Rows from block 6, named by matrix and row number. Rows with one number belong to one channel. Each number is 50 + 12 x the weight over its row's rms, rounded and kept within 0 to 99. All counts start at 0. After the name is the row's rms in percent of the matrix's.
# convs1: first pointwise conv (model.blocks.6.convs.1.weight, 288x192x1), inputs 96-191
# convs3: second pointwise conv (model.blocks.6.convs.3.weight, 288x288x1, transposed), outputs 144-287
convs1.232 099:52 51 49 50 28 39 12 48 65 59 46 65 46 47 64 52 53 57 55 33 32 52 54 52 31 53 56 59 46 58 51 55 55 35 66 36 68 45 59 48 46 39 50 17 65 42 55 56 12 47 51 57 66 75 52 66 53 54 52 36 41 37 42 54 57 82 53 45 48 50 58 57 57 59 60 49 55 35 63 74 65 39 55 52 48 58 36 61 61 56 43 40 46 41 33 22
convs3.232 108:30 51 40 58 29 65 47 57 75 40 58 41 51 67 43 59 46 77 23 46 55 63 57 22 61 42 73 58 59 70 48 62 49 47 58 43 38 56 40 56 62 64 44 61 56 44 52 51 48 39 41 65 53 52 53 36 50 33 57 54 48 41 45 44 45 65 49 41 58 41 33 44 25 70 36 64 52 44 40 24 71 60 47 45 57 40 45 65 42 46 47 47 40 56 46 53 59 45 48 60 47 47 56 52 85 23 60 26 58 62 49 46 42 58 45 51 41 46 50 34 39 70 57 67 42 65 67 46 53 59 54 62 43 39 78 43 36 58 36 53 43 61 70 33
convs1.233 101:45 52 54 53 30 43 56 51 51 88 38 54 39 49 40 49 57 45 49 54 43 51 31 39 64 54 59 60 49 36 52 53 42 40 36 49 73 69 46 51 46 57 33 36 37 36 38 47 55 51 50 29 59 57 45 37 40 54 33 62 72 47 41 37 57 58 45 62 60 47 40 46 31 26 61 59 66 51 50 42 55 68 57 26 71 50 42 62 24 64 43 51 49 35 49 49
convs3.233 097:59 45 49 48 61 74 55 28 43 64 66 72 49 43 41 47 63 31 61 70 58 45 38 40 38 72 28 56 32 48 40 57 64 51 51 55 49 28 61 47 56 24 61 45 53 47 62 55 65 55 53 55 47 41 44 62 47 48 29 38 63 47 58 46 73 49 48 38 44 45 35 40 37 48 56 34 29 42 30 39 57 59 53 65 52 61 48 49 42 50 56 63 48 61 41 73 44 68 35 60 60 48 30 46 51 46 41 58 55 44 65 53 72 28 40 75 54 40 51 74 48 43 45 65 62 48 56 64 56 43 38 47 58 41 52 49 52 30 52 41 53 62 50 42
convs1.234 094:56 56 44 36 62 50 49 33 41 51 43 39 55 69 53 58 43 36 37 62 56 54 50 68 30 65 58 64 41 52 24 71 53 48 34 39 57 37 48 42 35 41 58 57 37 75 40 48 37 49 64 47 60 53 60 44 31 58 61 39 40 37 38 47 52 25 39 62 35 33 50 31 41 32 47 38 77 68 77 64 43 48 49 56 63 28 39 57 39 47 56 48 54 49 60 53
convs3.234 095:50 76 44 56 45 45 59 34 69 51 58 52 64 53 63 46 47 50 30 58 63 45 59 66 63 52 52 41 72 43 55 45 34 23 38 29 68 46 44 53 33 66 45 44 99 66 49 47 46 45 38 47 43 42 37 44 49 82 58 57 38 58 32 43 46 39 38 46 48 43 48 62 42 59 42 52 42 53 77 68 65 42 64 50 30 53 55 41 33 56 42 55 60 70 31 56 72 68 67 42 25 32 60 41 50 53 44 48 79 49 28 68 41 61 43 55 79 45 48 63 42 72 39 57 53 52 24 55 43 49 51 51 57 44 58 66 69 45 51 43 57 55 70 77
convs1.235 100:46 57 58 41 32 68 47 63 69 41 42 69 84 42 58 40 32 65 62 39 65 60 47 42 47 57 68 55 64 34 52 53 43 43 59 49 46 35 42 62 34 49 54 47 46 55 72 64 42 47 47 44 47 47 40 55 62 26 54 48 43 64 73 38 55 40 45 52 62 45 59 61 48 50 76 57 60 33 74 39 57 66 58 45 36 49 46 69 34 31 33 52 44 67 74 33
convs3.235 105:50 41 61 35 59 36 56 38 31 56 67 42 34 62 45 60 43 66 43 43 44 53 76 53 53 65 48 58 50 66 57 32 33 30 28 51 61 65 58 75 60 59 30 44 44 62 57 52 67 46 38 28 55 25 28 54 60 48 43 44 43 52 70 47 48 47 39 48 37 47 33 77 45 42 57 43 55 39 38 54 29 55 55 44 59 55 43 60 47 68 54 46 36 34 26 53 58 75 42 61 66 47 55 55 52 47 28 61 63 57 68 60 32 45 48 54 50 53 62 42 80 63 43 66 59 44 56 57 42 43 44 59 30 39 64 54 49 65 78 57 48 47 57 49
convs1.236 105:64 43 58 34 56 48 57 63 45 60 70 50 70 33 49 53 65 49 71 48 35 36 51 29 59 47 43 42 54 32 57 45 63 49 54 52 54 41 50 60 47 35 48 58 53 66 20 55 56 14 55 55 36 38 31 51 39 37 65 33 28 45 59 74 60 28 44 28 48 56 48 50 45 56 55 63 28 52 54 75 56 71 48 40 69 52 43 64 55 65 50 43 63 70 57 31
convs3.236 102:40 41 73 10 30 35 48 80 49 40 49 51 51 40 24 58 55 31 41 48 36 58 38 62 48 47 19 28 44 55 37 50 49 48 68 48 60 41 46 48 30 42 39 64 48 29 50 32 65 71 45 44 54 18 71 60 45 50 62 56 48 51 43 63 48 49 37 38 55 52 55 44 38 53 48 32 37 41 62 53 47 51 52 44 66 25 60 58 29 50 38 47 49 45 59 57 63 44 52 52 52 51 43 63 58 60 61 48 42 45 50 57 59 63 68 46 40 50 36 46 27 61 56 49 48 58 59 53 64 58 65 70 43 40 68 32 45 35 53 53 44 49 44 54
convs1.237 098:42 53 50 75 71 76 32 40 32 49 52 59 60 64 39 23 55 56 56 55 35 57 50 66 63 29 42 54 49 45 47 64 57 41 48 59 77 37 52 65 63 72 49 33 49 59 43 42 40 44 46 29 43 62 45 38 38 52 45 70 55 49 36 40 56 49 45 48 46 32 50 62 40 48 62 50 35 58 47 32 68 41 64 67 59 24 35 39 55 53 47 51 50 63 45 53
convs3.237 101:46 53 45 57 57 60 59 74 55 48 37 24 45 39 51 44 54 56 64 47 47 56 57 60 48 63 56 57 37 37 59 54 60 42 40 40 51 30 58 59 42 61 36 49 63 44 43 30 40 36 39 56 55 56 43 39 49 41 41 40 50 55 55 55 48 61 36 63 39 53 33 58 32 42 51 54 50 62 47 54 71 51 66 45 59 61 53 26 60 56 62 61 68 45 49 52 64 61 50 45 47 37 36 62 42 61 56 52 50 48 32 70 45 48 42 27 29 60 44 41 54 51 53 66 32 57 50 66 38 44 48 34 57 36 50 70 45 22 50 55 61 14 63 46
convs1.238 104:37 50 43 55 52 45 57 20 71 58 62 62 65 30 43 28 46 50 58 30 51 28 60 52 33 50 53 67 78 69 50 44 38 40 61 30 50 42 54 56 51 53 42 55 58 47 62 59 63 54 57 52 48 57 65 66 66 38 37 51 34 57 66 53 31 35 55 76 21 57 37 50 44 26 50 48 66 55 54 41 73 55 74 66 58 45 63 46 57 53 46 67 42 58 48 53
convs3.238 096:52 50 46 56 53 32 45 50 37 38 63 49 56 40 64 43 72 52 41 49 63 52 50 44 78 51 57 60 56 58 57 53 57 44 62 49 31 49 51 58 40 27 48 48 28 49 49 41 61 41 39 81 68 59 71 37 47 60 28 39 68 25 57 63 46 45 44 59 56 44 31 57 40 72 56 41 35 34 47 54 35 53 46 34 45 35 66 27 42 40 57 51 69 62 56 53 64 50 47 26 55 83 52 38 48 33 59 39 50 42 57 58 30 40 34 46 51 51 48 35 38 42 59 47 49 43 30 42 67 52 48 43 66 45 48 31 59 75 66 51 64 42 45 61
convs1.239 101:54 71 47 28 30 35 66 67 60 58 34 53 63 41 62 43 39 69 57 56 28 55 37 73 28 46 51 66 66 54 62 55 56 27 41 56 49 50 46 65 64 48 42 51 36 39 55 56 60 46 46 43 47 55 50 45 35 53 40 47 23 37 60 54 43 58 60 49 29 28 57 43 65 42 64 54 45 42 52 48 46 24 42 47 51 45 57 43 52 55 64 51 59 51 58 46
convs3.239 099:76 45 61 41 60 35 46 57 38 56 51 67 43 42 58 49 46 46 64 44 41 53 37 43 55 52 51 40 65 58 43 35 32 62 63 43 42 70 56 67 41 56 57 39 41 42 57 62 55 55 40 41 49 22 27 44 46 36 42 37 45 21 43 64 49 59 47 45 42 53 37 46 47 35 32 38 63 44 60 52 47 48 63 50 65 57 48 55 33 41 58 26 47 54 44 41 53 56 51 41 66 71 55 63 56 52 39 45 59 35 44 43 54 55 58 68 62 53 35 53 50 59 45 24 50 33 48 42 63 53 72 53 23 32 52 75 36 40 44 45 58 59 36 44
convs1.240 099:43 69 60 34 33 25 42 53 45 69 34 58 40 49 55 50 46 47 38 57 59 36 37 75 35 43 60 41 44 65 57 40 47 50 52 50 51 47 44 48 59 55 30 46 48 61 51 47 43 53 64 69 62 54 42 39 48 63 44 55 57 52 28 46 23 57 21 51 56 73 60 48 43 58 42 70 56 56 48 50 43 23 66 50 46 63 74 45 43 73 40 29 48 61 51 53
convs3.240 105:49 77 36 47 59 63 51 68 60 55 42 53 55 58 43 35 43 61 57 74 78 82 65 38 59 61 74 61 42 51 60 48 40 39 47 70 44 41 56 49 33 54 64 44 50 44 64 42 47 58 50 48 45 40 52 56 23 69 29 52 73 58 49 39 44 46 50 38 53 60 67 54 52 59 43 55 67 50 49 35 45 53 47 37 58 53 41 37 35 50 32 48 76 43 41 46 61 51 49 55 17 58 55 59 41 80 57 40 40 45 57 62 53 62 52 55 75 48 41 33 39 57 53 46 36 59 36 64 67 53 60 50 63 53 47 46 61 46 51 67 55 46 67 52
convs1.241 097:50 40 47 40 60 40 70 48 70 55 52 59 56 33 52 44 58 28 26 34 52 45 58 38 48 44 45 72 40 74 36 47 37 63 47 42 57 51 64 45 38 65 36 76 54 59 56 47 43 56 39 57 53 60 69 61 67 33 30 48 36 62 58 48 42 45 61 24 50 51 64 54 37 59 51 35 57 41 41 41 74 74 63 48 46 40 60 35 44 49 50 49 83 40 59 27
convs3.241 098:43 67 48 57 49 49 25 64 53 49 57 42 46 57 47 44 56 38 53 61 48 70 66 45 69 72 49 43 55 37 61 42 32 51 70 60 40 57 58 43 59 34 61 42 26 30 58 57 39 47 60 66 55 41 41 64 47 43 26 51 47 45 58 44 47 53 43 61 43 71 58 55 49 29 40 60 47 27 20 61 46 55 46 28 41 36 33 68 40 38 57 63 42 49 66 59 35 50 49 48 53 28 40 35 29 60 54 59 40 16 35 54 57 53 37 52 59 46 58 47 56 45 58 40 28 44 32 71 58 26 74 57 55 60 51 55 54 46 40 68 34 66 38 58
convs1.242 107:29 71 34 60 42 41 31 38 47 56 55 31 28 49 36 42 59 63 63 42 58 54 37 43 39 48 59 52 48 40 44 30 29 46 53 56 44 38 44 63 58 49 49 48 53 40 73 56 39 54 37 44 51 58 64 53 45 38 59 49 44 62 58 66 55 58 49 35 67 53 57 60 66 66 54 40 46 30 52 52 47 66 34 55 46 45 43 43 30 68 38 42 41 59 53 46
convs3.242 102:36 38 58 50 53 61 47 30 67 60 40 40 73 63 48 57 58 58 49 52 55 27 62 48 37 56 47 47 43 41 36 53 34 51 50 57 67 38 63 46 60 30 48 58 34 67 55 49 65 47 59 38 17 50 49 54 49 34 61 34 49 56 57 38 62 43 71 66 75 43 55 42 50 73 56 40 40 45 41 57 41 43 57 36 46 50 51 46 28 65 65 61 55 53 66 58 21 52 58 47 51 42 34 65 44 21 52 60 46 48 33 40 41 60 46 49 30 42 49 56 70 50 34 48 36 55 57 28 63 48 58 32 57 45 32 45 46 44 49 57 52 37 71 45
convs1.243 096:52 42 77 59 55 45 53 44 61 47 84 54 58 37 43 32 56 49 42 67 43 47 52 51 57 44 43 34 58 65 63 51 41 43 60 50 57 60 39 58 45 63 62 55 66 61 54 39 48 65 35 42 40 33 46 46 49 40 57 58 42 65 57 64 70 41 49 40 50 57 46 48 58 32 42 42 54 43 50 66 58 69 38 60 49 62 41 39 55 44 30 58 29 49 36 38
convs3.243 103:48 66 46 19 55 34 54 47 37 42 70 39 50 49 59 61 62 54 33 35 34 45 39 38 69 50 61 42 60 54 51 54 68 55 28 65 54 59 74 62 51 43 61 55 59 47 69 22 18 56 50 47 73 35 32 53 36 31 49 26 41 60 50 57 47 45 48 30 50 32 37 43 61 50 67 23 33 74 62 69 56 61 42 58 43 67 28 63 36 44 55 38 43 54 50 61 39 54 51 34 29 54 48 18 53 57 51 41 60 25 58 86 51 79 63 42 46 42 61 50 52 59 33 45 43 60 68 25 65 56 39 48 48 42 36 52 48 72 47 40 54 46 44 47
convs1.244 098:48 44 67 69 67 44 49 39 45 65 42 67 44 53 47 54 49 23 37 56 53 39 55 67 57 59 28 30 46 31 74 44 57 43 85 55 52 46 44 47 64 51 57 60 38 53 52 40 52 49 64 59 47 42 32 38 70 46 53 40 33 46 31 49 39 54 50 39 45 51 51 69 45 53 33 33 68 38 28 47 35 61 66 35 62 44 25 42 61 49 48 42 45 47 37 34
convs3.244 101:50 52 16 63 67 25 52 49 54 45 39 42 40 64 24 46 48 50 62 51 52 54 54 44 42 50 44 47 53 47 49 46 37 46 36 61 48 68 52 70 31 47 44 39 54 51 56 44 45 40 54 59 55 29 60 61 64 62 50 37 37 59 48 58 63 47 36 50 89 65 54 44 51 42 81 59 57 70 51 44 56 56 72 50 55 42 47 58 56 43 68 57 67 39 60 47 48 48 61 34 44 56 32 45 37 65 58 67 36 49 46 24 53 29 54 63 64 56 49 55 59 34 38 79 54 57 51 47 45 74 42 50 58 39 69 36 54 37 38 48 58 41 38 46
convs1.245 099:36 62 32 23 54 45 49 47 37 81 65 42 45 45 58 60 59 59 45 45 62 48 45 75 30 51 71 50 55 38 44 40 38 41 27 72 28 58 47 37 48 36 54 67 59 41 67 32 67 50 53 60 47 60 39 48 53 52 40 37 44 55 52 52 67 57 25 56 47 71 74 33 64 50 46 63 43 26 59 65 45 53 66 66 63 53 44 33 53 68 57 59 57 49 48 65
convs3.245 105:60 74 81 68 71 42 46 50 61 41 56 38 47 34 60 68 65 83 31 50 56 37 54 48 35 60 64 57 45 55 56 23 46 63 33 64 47 52 46 59 48 45 52 36 63 38 44 53 56 51 89 48 51 36 37 54 41 40 45 34 25 54 36 33 50 41 37 78 41 48 49 73 58 67 28 44 33 28 59 59 45 70 36 41 60 61 40 49 23 31 34 48 75 65 63 64 54 30 22 50 69 40 37 69 45 46 36 55 42 61 48 42 38 49 28 61 51 48 44 35 27 56 61 57 40 73 39 50 59 50 37 53 32 50 59 52 26 47 46 51 67 53 41 36
convs1.246 102:60 39 54 41 33 35 47 47 76 34 48 44 43 61 62 36 31 35 50 46 49 54 47 42 52 51 45 49 71 45 42 54 46 58 64 36 42 48 36 53 27 42 33 48 44 56 37 42 49 34 38 43 71 56 43 51 35 47 62 30 55 41 42 44 51 46 64 57 44 53 42 27 44 48 49 29 44 29 46 41 68 39 65 47 73 42 40 47 58 71 31 34 44 37 36 78
convs3.246 101:65 42 45 37 39 43 56 54 77 61 57 47 68 53 56 56 65 60 34 48 31 33 55 25 55 50 61 61 51 58 59 34 36 37 40 63 58 43 49 29 35 66 56 40 41 68 54 48 50 59 45 50 38 47 59 55 38 54 53 33 53 46 57 49 70 64 42 54 46 49 31 16 53 55 60 58 47 39 50 39 42 43 54 47 52 59 71 45 70 44 37 54 49 63 50 72 58 48 37 60 44 37 41 53 58 62 56 46 51 43 61 36 26 56 68 37 58 44 60 49 36 32 65 39 50 62 45 58 47 51 32 37 57 47 54 38 35 59 65 38 41 57 44 40
convs1.247 100:48 42 31 32 36 44 49 31 46 36 55 41 66 79 45 47 72 31 43 54 66 30 22 10 68 43 39 35 64 21 49 35 64 47 69 51 41 45 35 47 54 57 46 58 65 38 54 49 74 56 34 48 67 54 52 57 66 54 45 35 62 37 33 36 48 53 42 31 54 54 29 53 46 65 74 57 35 64 37 42 41 38 38 50 73 50 39 51 34 53 36 58 46 48 53 65
convs3.247 104:58 62 41 52 35 36 27 53 62 48 58 68 70 42 50 54 37 54 82 36 60 20 74 51 43 57 58 51 42 43 60 33 50 40 36 58 60 35 53 56 36 70 49 61 44 52 45 34 31 61 65 60 60 41 46 80 41 22 59 45 58 34 34 50 42 46 40 54 64 51 65 45 61 38 44 47 60 65 58 47 56 39 52 46 63 69 43 38 61 38 47 58 51 40 30 50 72 59 20 56 44 51 34 32 57 66 35 63 45 57 39 37 40 56 36 56 45 51 42 16 38 61 51 69 36 40 39 79 43 57 37 38 51 56 27 44 63 62 50 48 54 53 32 60
convs1.248 094:24 50 39 42 53 47 54 45 54 50 37 65 60 39 51 58 48 42 25 44 42 40 43 51 61 68 54 38 56 56 34 33 46 46 49 57 46 53 56 51 53 80 54 45 39 55 29 57 58 59 56 49 55 60 55 43 59 26 39 55 55 46 48 62 29 53 48 61 41 62 40 35 37 44 45 41 52 67 47 41 57 41 52 64 59 42 71 50 41 61 42 50 56 51 47 56
convs3.248 095:61 49 41 62 61 47 31 37 60 46 33 40 51 47 67 62 29 60 50 70 44 36 38 70 55 46 39 39 43 70 47 62 48 59 60 41 65 66 49 39 45 49 55 46 28 44 39 60 48 65 51 46 25 67 42 27 61 64 42 46 38 46 59 17 55 41 58 49 42 49 51 38 59 65 58 48 58 45 50 50 57 60 51 61 53 45 42 50 61 58 19 49 42 42 32 38 44 75 37 32 45 34 68 41 48 53 42 51 67 41 58 46 37 61 62 59 52 42 25 54 62 49 54 48 45 12 30 46 46 43 46 45 52 59 58 47 62 65 62 68 38 40 32 33
convs1.249 104:56 40 55 40 58 61 39 49 63 70 46 54 39 57 66 62 30 45 57 42 57 31 44 64 48 59 61 60 51 38 17 37 38 39 43 37 58 42 70 58 52 58 50 44 48 81 49 41 55 59 65 49 59 49 45 48 41 52 59 33 43 42 52 53 44 29 48 53 55 22 78 61 34 58 71 24 40 69 50 52 51 60 37 19 74 47 46 54 52 46 48 45 48 68 63 51
convs3.249 101:54 44 29 53 44 51 59 63 44 48 55 54 49 62 25 21 46 48 50 41 64 44 65 45 53 54 52 40 66 56 59 47 53 26 40 52 58 52 51 43 49 27 58 45 51 42 38 49 49 66 59 43 52 66 57 44 44 36 44 42 50 49 45 49 48 49 66 52 81 50 67 55 37 34 46 90 60 75 41 61 68 62 24 40 45 57 46 44 36 26 45 62 39 56 53 42 53 49 56 30 36 37 43 63 52 37 31 69 43 48 49 60 39 50 75 60 60 52 54 32 61 38 54 53 49 69 63 39 47 60 44 54 72 59 52 32 59 48 47 57 66 74 30 50
convs1.250 106:44 25 63 52 43 54 46 55 59 66 51 49 50 46 41 42 42 45 48 50 43 60 55 43 53 37 32 40 47 48 58 48 33 47 52 50 52 46 58 68 51 39 30 49 53 39 40 44 36 44 43 42 40 59 74 48 58 65 19 47 49 43 58 46 48 44 36 49 70 65 37 59 39 35 43 41 57 21 35 72 52 74 50 34 44 25 42 34 56 54 70 47 36 50 59 57
convs3.250 100:52 48 51 58 36 64 59 41 55 65 50 58 40 46 49 56 41 62 56 49 36 41 24 47 50 40 51 52 44 66 00 44 42 36 53 40 63 48 53 41 41 37 66 44 48 52 51 56 41 71 19 52 59 33 55 31 53 63 51 51 41 36 61 33 50 38 62 38 52 67 45 42 47 34 55 61 35 30 50 74 57 58 34 79 44 45 65 44 49 40 32 51 65 32 53 34 43 24 61 51 53 65 65 77 46 31 55 71 77 48 41 51 35 42 69 54 43 52 44 64 59 67 54 37 50 67 45 53 50 26 64 54 47 51 46 52 38 53 46 57 65 44 59 46
convs1.251 098:71 49 58 42 43 79 69 46 53 48 53 35 52 47 68 57 35 49 42 35 43 72 72 68 61 59 29 55 44 45 52 37 30 63 33 66 47 49 49 61 49 50 55 54 47 50 53 45 60 69 65 59 55 37 51 59 50 49 50 50 52 31 46 50 59 50 45 56 46 52 77 62 48 64 35 38 52 45 47 47 52 38 42 48 44 43 50 49 56 35 32 43 40 51 40 67
convs3.251 096:48 59 61 64 20 53 54 53 42 41 61 38 48 59 30 57 39 67 46 83 44 61 53 65 47 62 52 53 62 61 51 30 47 55 38 36 42 29 48 52 38 44 52 51 44 36 41 80 46 59 65 59 44 44 37 27 64 49 35 46 58 59 38 53 41 43 76 54 35 53 33 52 58 38 58 45 36 74 40 37 65 56 53 52 44 53 66 32 71 46 48 43 53 67 63 50 27 37 49 54 43 50 52 55 58 52 40 49 39 40 31 55 74 46 45 61 26 55 45 35 45 31 35 51 38 58 63 22 66 50 50 40 43 54 51 42 44 56 34 42 29 54 45 80
convs1.252 102:37 53 73 25 40 47 63 64 67 55 52 34 51 58 28 48 50 59 48 41 59 47 59 48 51 55 62 54 21 59 63 51 49 52 49 48 67 36 54 55 61 60 37 60 19 36 40 47 49 56 60 58 46 64 47 41 48 55 46 67 56 44 34 20 41 54 40 38 52 54 59 54 61 41 51 54 43 50 58 43 48 30 60 46 46 49 39 71 59 33 30 52 21 48 47 59
convs3.252 103:65 45 73 49 58 46 53 45 40 42 45 67 50 48 50 39 48 39 25 49 66 45 45 54 45 77 40 36 71 47 47 53 35 58 56 63 48 54 49 46 57 37 70 34 51 31 35 33 55 39 59 56 38 38 43 37 58 63 71 48 34 50 35 35 46 36 52 55 40 43 67 88 48 53 34 47 70 53 49 41 54 62 78 72 52 31 65 44 41 61 45 44 58 29 57 48 55 27 50 59 52 40 69 46 41 47 46 56 39 48 74 62 67 51 31 56 63 55 63 64 48 29 47 43 59 49 61 57 39 35 59 44 39 63 37 65 68 62 49 42 57 62 41 53
convs1.253 097:46 61 73 64 46 30 36 57 52 83 50 52 63 41 58 47 26 54 38 36 59 66 54 53 50 55 48 50 34 63 56 54 37 36 62 55 36 75 38 59 48 38 53 51 30 76 40 46 44 53 75 70 69 56 34 51 52 60 50 54 41 61 53 34 36 30 31 26 56 71 63 46 50 46 31 53 52 35 61 53 63 65 62 42 48 62 52 64 31 44 60 58 34 39 70 47
convs3.253 096:57 38 58 46 62 43 56 50 45 34 65 57 58 43 37 53 48 49 46 60 21 53 45 53 45 65 51 69 22 60 77 57 46 36 58 53 51 61 60 53 37 33 71 64 68 67 28 49 57 58 35 55 42 52 66 46 64 58 40 37 36 49 21 63 46 52 54 64 50 81 51 40 58 64 25 49 47 44 55 43 68 56 49 47 43 54 59 60 37 68 57 47 36 49 57 43 50 30 30 59 55 44 53 79 55 45 33 28 54 51 56 56 54 53 59 54 33 44 52 49 34 62 52 51 56 52 18 24 54 72 47 58 64 57 30 53 62 63 51 47 44 40 50 68
convs1.254 100:61 37 67 53 63 49 45 42 67 44 39 52 62 17 36 53 30 64 59 44 59 25 30 27 53 47 62 25 59 58 48 36 64 30 60 39 54 53 70 41 55 76 33 65 42 38 52 52 59 61 66 44 74 80 44 35 54 54 63 36 68 45 66 54 53 49 48 52 68 45 52 40 50 61 54 63 46 59 62 38 53 59 43 57 48 52 42 56 53 38 60 49 31 46 34 57
convs3.254 102:37 36 63 43 56 49 48 38 42 58 65 43 50 42 51 47 46 50 50 37 35 49 65 36 52 39 50 44 50 41 70 48 62 67 42 38 65 42 32 53 23 61 26 41 50 50 49 44 56 44 51 40 44 24 53 61 39 63 67 55 57 50 40 31 77 51 62 65 45 61 43 39 55 66 59 51 39 40 35 63 48 29 43 31 57 44 63 41 59 34 72 59 41 32 36 43 43 44 68 44 57 57 24 50 44 63 41 60 56 59 65 61 59 38 60 50 63 52 49 63 54 59 54 55 53 52 48 58 55 39 57 62 50 55 53 22 62 28 38 31 35 43 44 45
convs1.255 100:55 63 50 53 52 44 27 25 52 45 43 61 49 51 54 62 37 56 46 57 36 83 29 37 60 50 37 40 58 46 37 38 53 39 34 45 48 33 41 58 59 51 48 57 57 52 59 51 54 44 58 43 56 55 41 72 29 72 49 67 46 42 61 53 56 70 79 75 62 39 37 35 41 28 30 48 47 50 48 53 65 32 44 46 48 65 44 59 34 42 40 64 41 50 35 55
convs3.255 104:41 41 34 58 54 46 45 36 50 64 33 67 46 37 53 55 39 54 48 46 46 53 68 47 46 49 65 72 21 45 43 54 70 53 61 44 30 53 67 50 41 42 50 49 32 56 34 53 48 66 44 75 60 53 50 46 56 75 24 62 43 58 54 33 42 62 52 53 57 39 37 52 53 51 50 67 49 53 63 46 43 57 44 49 31 56 73 59 38 33 80 55 48 39 42 54 51 53 53 67 45 42 50 44 45 21 54 34 54 56 53 43 54 33 62 53 48 46 26 60 61 60 67 40 44 27 55 25 49 22 55 36 36 33 20 62 54 56 34 61 61 59 68 62
convs1.256 102:58 37 56 70 43 56 54 52 24 33 36 51 63 26 45 67 39 56 65 55 58 63 56 54 52 45 45 46 50 42 56 44 57 56 46 50 60 55 61 72 40 61 38 49 67 60 58 32 58 12 60 62 45 50 56 60 56 30 51 64 35 49 38 53 39 53 18 54 47 71 24 38 46 65 70 60 53 65 62 49 52 55 53 73 37 45 41 66 61 38 29 30 66 43 64 70
convs3.256 094:55 53 61 27 48 49 80 59 37 51 71 68 46 50 51 65 60 41 57 63 39 48 50 34 48 53 49 13 34 62 36 69 64 54 47 55 42 54 48 51 64 17 50 46 31 50 31 40 57 57 47 58 34 51 51 47 30 38 63 43 39 42 50 60 48 50 56 58 52 31 65 63 50 54 69 60 54 54 67 44 58 61 35 69 33 47 65 53 47 53 61 45 52 64 55 60 53 50 71 85 42 43 51 66 59 58 40 44 35 51 63 61 37 75 63 45 46 65 54 60 57 58 46 31 66 28 60 44 61 68 57 32 44 58 44 60 60 50 39 58 32 53 47 41
convs1.257 098:80 67 44 55 55 59 42 30 64 56 49 38 32 38 61 44 53 43 58 38 47 48 36 35 37 37 73 45 71 20 52 28 58 28 41 53 60 33 78 62 35 34 72 37 60 52 51 41 71 57 65 60 55 63 65 56 50 44 42 69 37 55 45 45 42 67 56 51 32 45 53 73 50 46 45 51 65 43 55 56 44 48 79 54 61 43 63 57 48 70 51 38 41 44 70 45
convs3.257 095:53 48 45 29 40 34 31 54 64 90 36 43 55 35 61 72 58 47 52 47 62 56 63 33 51 61 56 69 57 57 56 65 56 30 49 47 57 54 52 45 59 72 54 22 62 42 50 54 61 62 52 33 25 51 59 53 45 49 45 62 62 39 36 41 69 51 40 30 49 51 51 36 56 67 55 38 58 36 64 76 80 64 45 28 50 47 43 61 65 35 58 44 66 47 61 11 34 51 56 56 27 42 16 59 29 26 25 55 59 62 48 38 52 65 32 46 48 38 57 41 45 61 30 50 54 68 53 74 55 48 55 22 54 43 49 27 70 62 58 46 74 52 58 50
convs1.258 099:42 51 41 36 40 47 66 58 76 40 28 74 78 69 43 66 29 33 47 46 58 74 54 71 46 55 50 57 51 56 71 44 45 52 44 64 48 54 41 54 58 58 57 46 53 60 54 42 51 27 48 55 54 41 30 60 64 31 46 47 38 42 41 63 30 47 35 39 57 49 22 36 64 38 64 33 51 34 69 48 52 37 48 35 42 53 71 50 49 65 43 58 52 58 50 40
convs3.258 098:68 35 65 63 35 44 52 51 53 50 64 44 51 54 35 32 52 77 51 51 63 60 77 62 60 61 23 59 73 65 59 58 26 47 45 44 45 55 41 65 48 47 50 45 44 64 44 44 30 52 60 56 36 73 42 43 48 61 65 38 50 42 47 61 50 22 49 57 46 74 53 33 61 47 58 74 36 50 51 60 42 34 40 49 60 35 33 60 42 51 42 53 31 36 62 47 25 48 46 48 20 63 71 63 63 31 37 38 44 51 52 53 50 52 49 45 33 55 49 49 58 56 42 50 74 54 64 37 68 65 57 63 44 54 46 52 43 68 76 52 65 56 36 68
convs1.259 104:34 39 72 38 44 51 68 59 30 63 41 53 63 52 65 45 39 32 46 57 45 54 63 50 45 24 53 47 58 38 42 63 61 43 43 56 62 41 62 51 51 59 47 66 59 54 49 46 56 67 38 43 51 48 60 34 42 35 42 53 60 32 65 23 46 37 57 51 51 49 27 34 35 45 61 30 35 63 39 66 41 59 30 65 38 45 40 60 12 61 59 56 52 38 74 42
convs3.259 098:46 55 45 68 61 42 65 48 50 57 82 38 74 58 30 49 48 23 35 58 41 55 22 48 59 51 57 67 43 51 29 38 62 57 67 38 31 53 43 54 62 53 77 47 47 34 45 47 38 69 50 49 61 30 65 30 51 45 31 65 53 45 57 47 22 39 66 61 70 53 49 54 55 44 42 54 55 41 67 27 49 59 51 60 28 35 56 25 51 41 59 53 47 58 35 69 66 38 81 52 43 33 42 77 68 44 74 34 70 53 44 61 52 54 45 36 56 64 55 64 54 39 57 41 60 41 51 56 43 44 34 42 36 57 57 53 52 56 56 56 54 50 55 52
convs1.260 105:49 57 44 56 65 74 27 23 56 60 35 81 59 51 64 59 44 42 57 48 54 39 63 43 58 61 80 45 37 46 50 66 40 52 21 50 57 51 41 56 63 53 75 39 42 42 46 43 65 60 49 50 46 52 42 48 75 49 24 39 49 56 41 48 52 34 54 40 32 47 50 72 49 45 47 48 39 45 57 69 58 34 55 34 45 52 55 53 42 36 63 47 42 58 82 60
convs3.260 100:70 44 61 48 56 34 55 66 31 92 46 27 47 44 55 28 71 44 27 23 44 45 66 60 42 34 57 59 63 53 47 35 38 57 60 61 55 35 58 49 37 60 52 56 51 53 62 73 60 32 55 75 33 37 39 24 39 60 53 56 45 61 64 42 64 55 65 27 62 60 51 40 43 45 35 62 59 69 44 39 51 64 35 32 37 44 32 64 68 42 40 33 56 50 39 59 53 62 76 27 51 59 70 56 67 33 48 63 51 55 41 51 51 44 56 39 66 44 63 38 62 39 45 50 53 47 49 48 54 59 59 39 49 50 73 51 43 40 61 66 43 47 50 34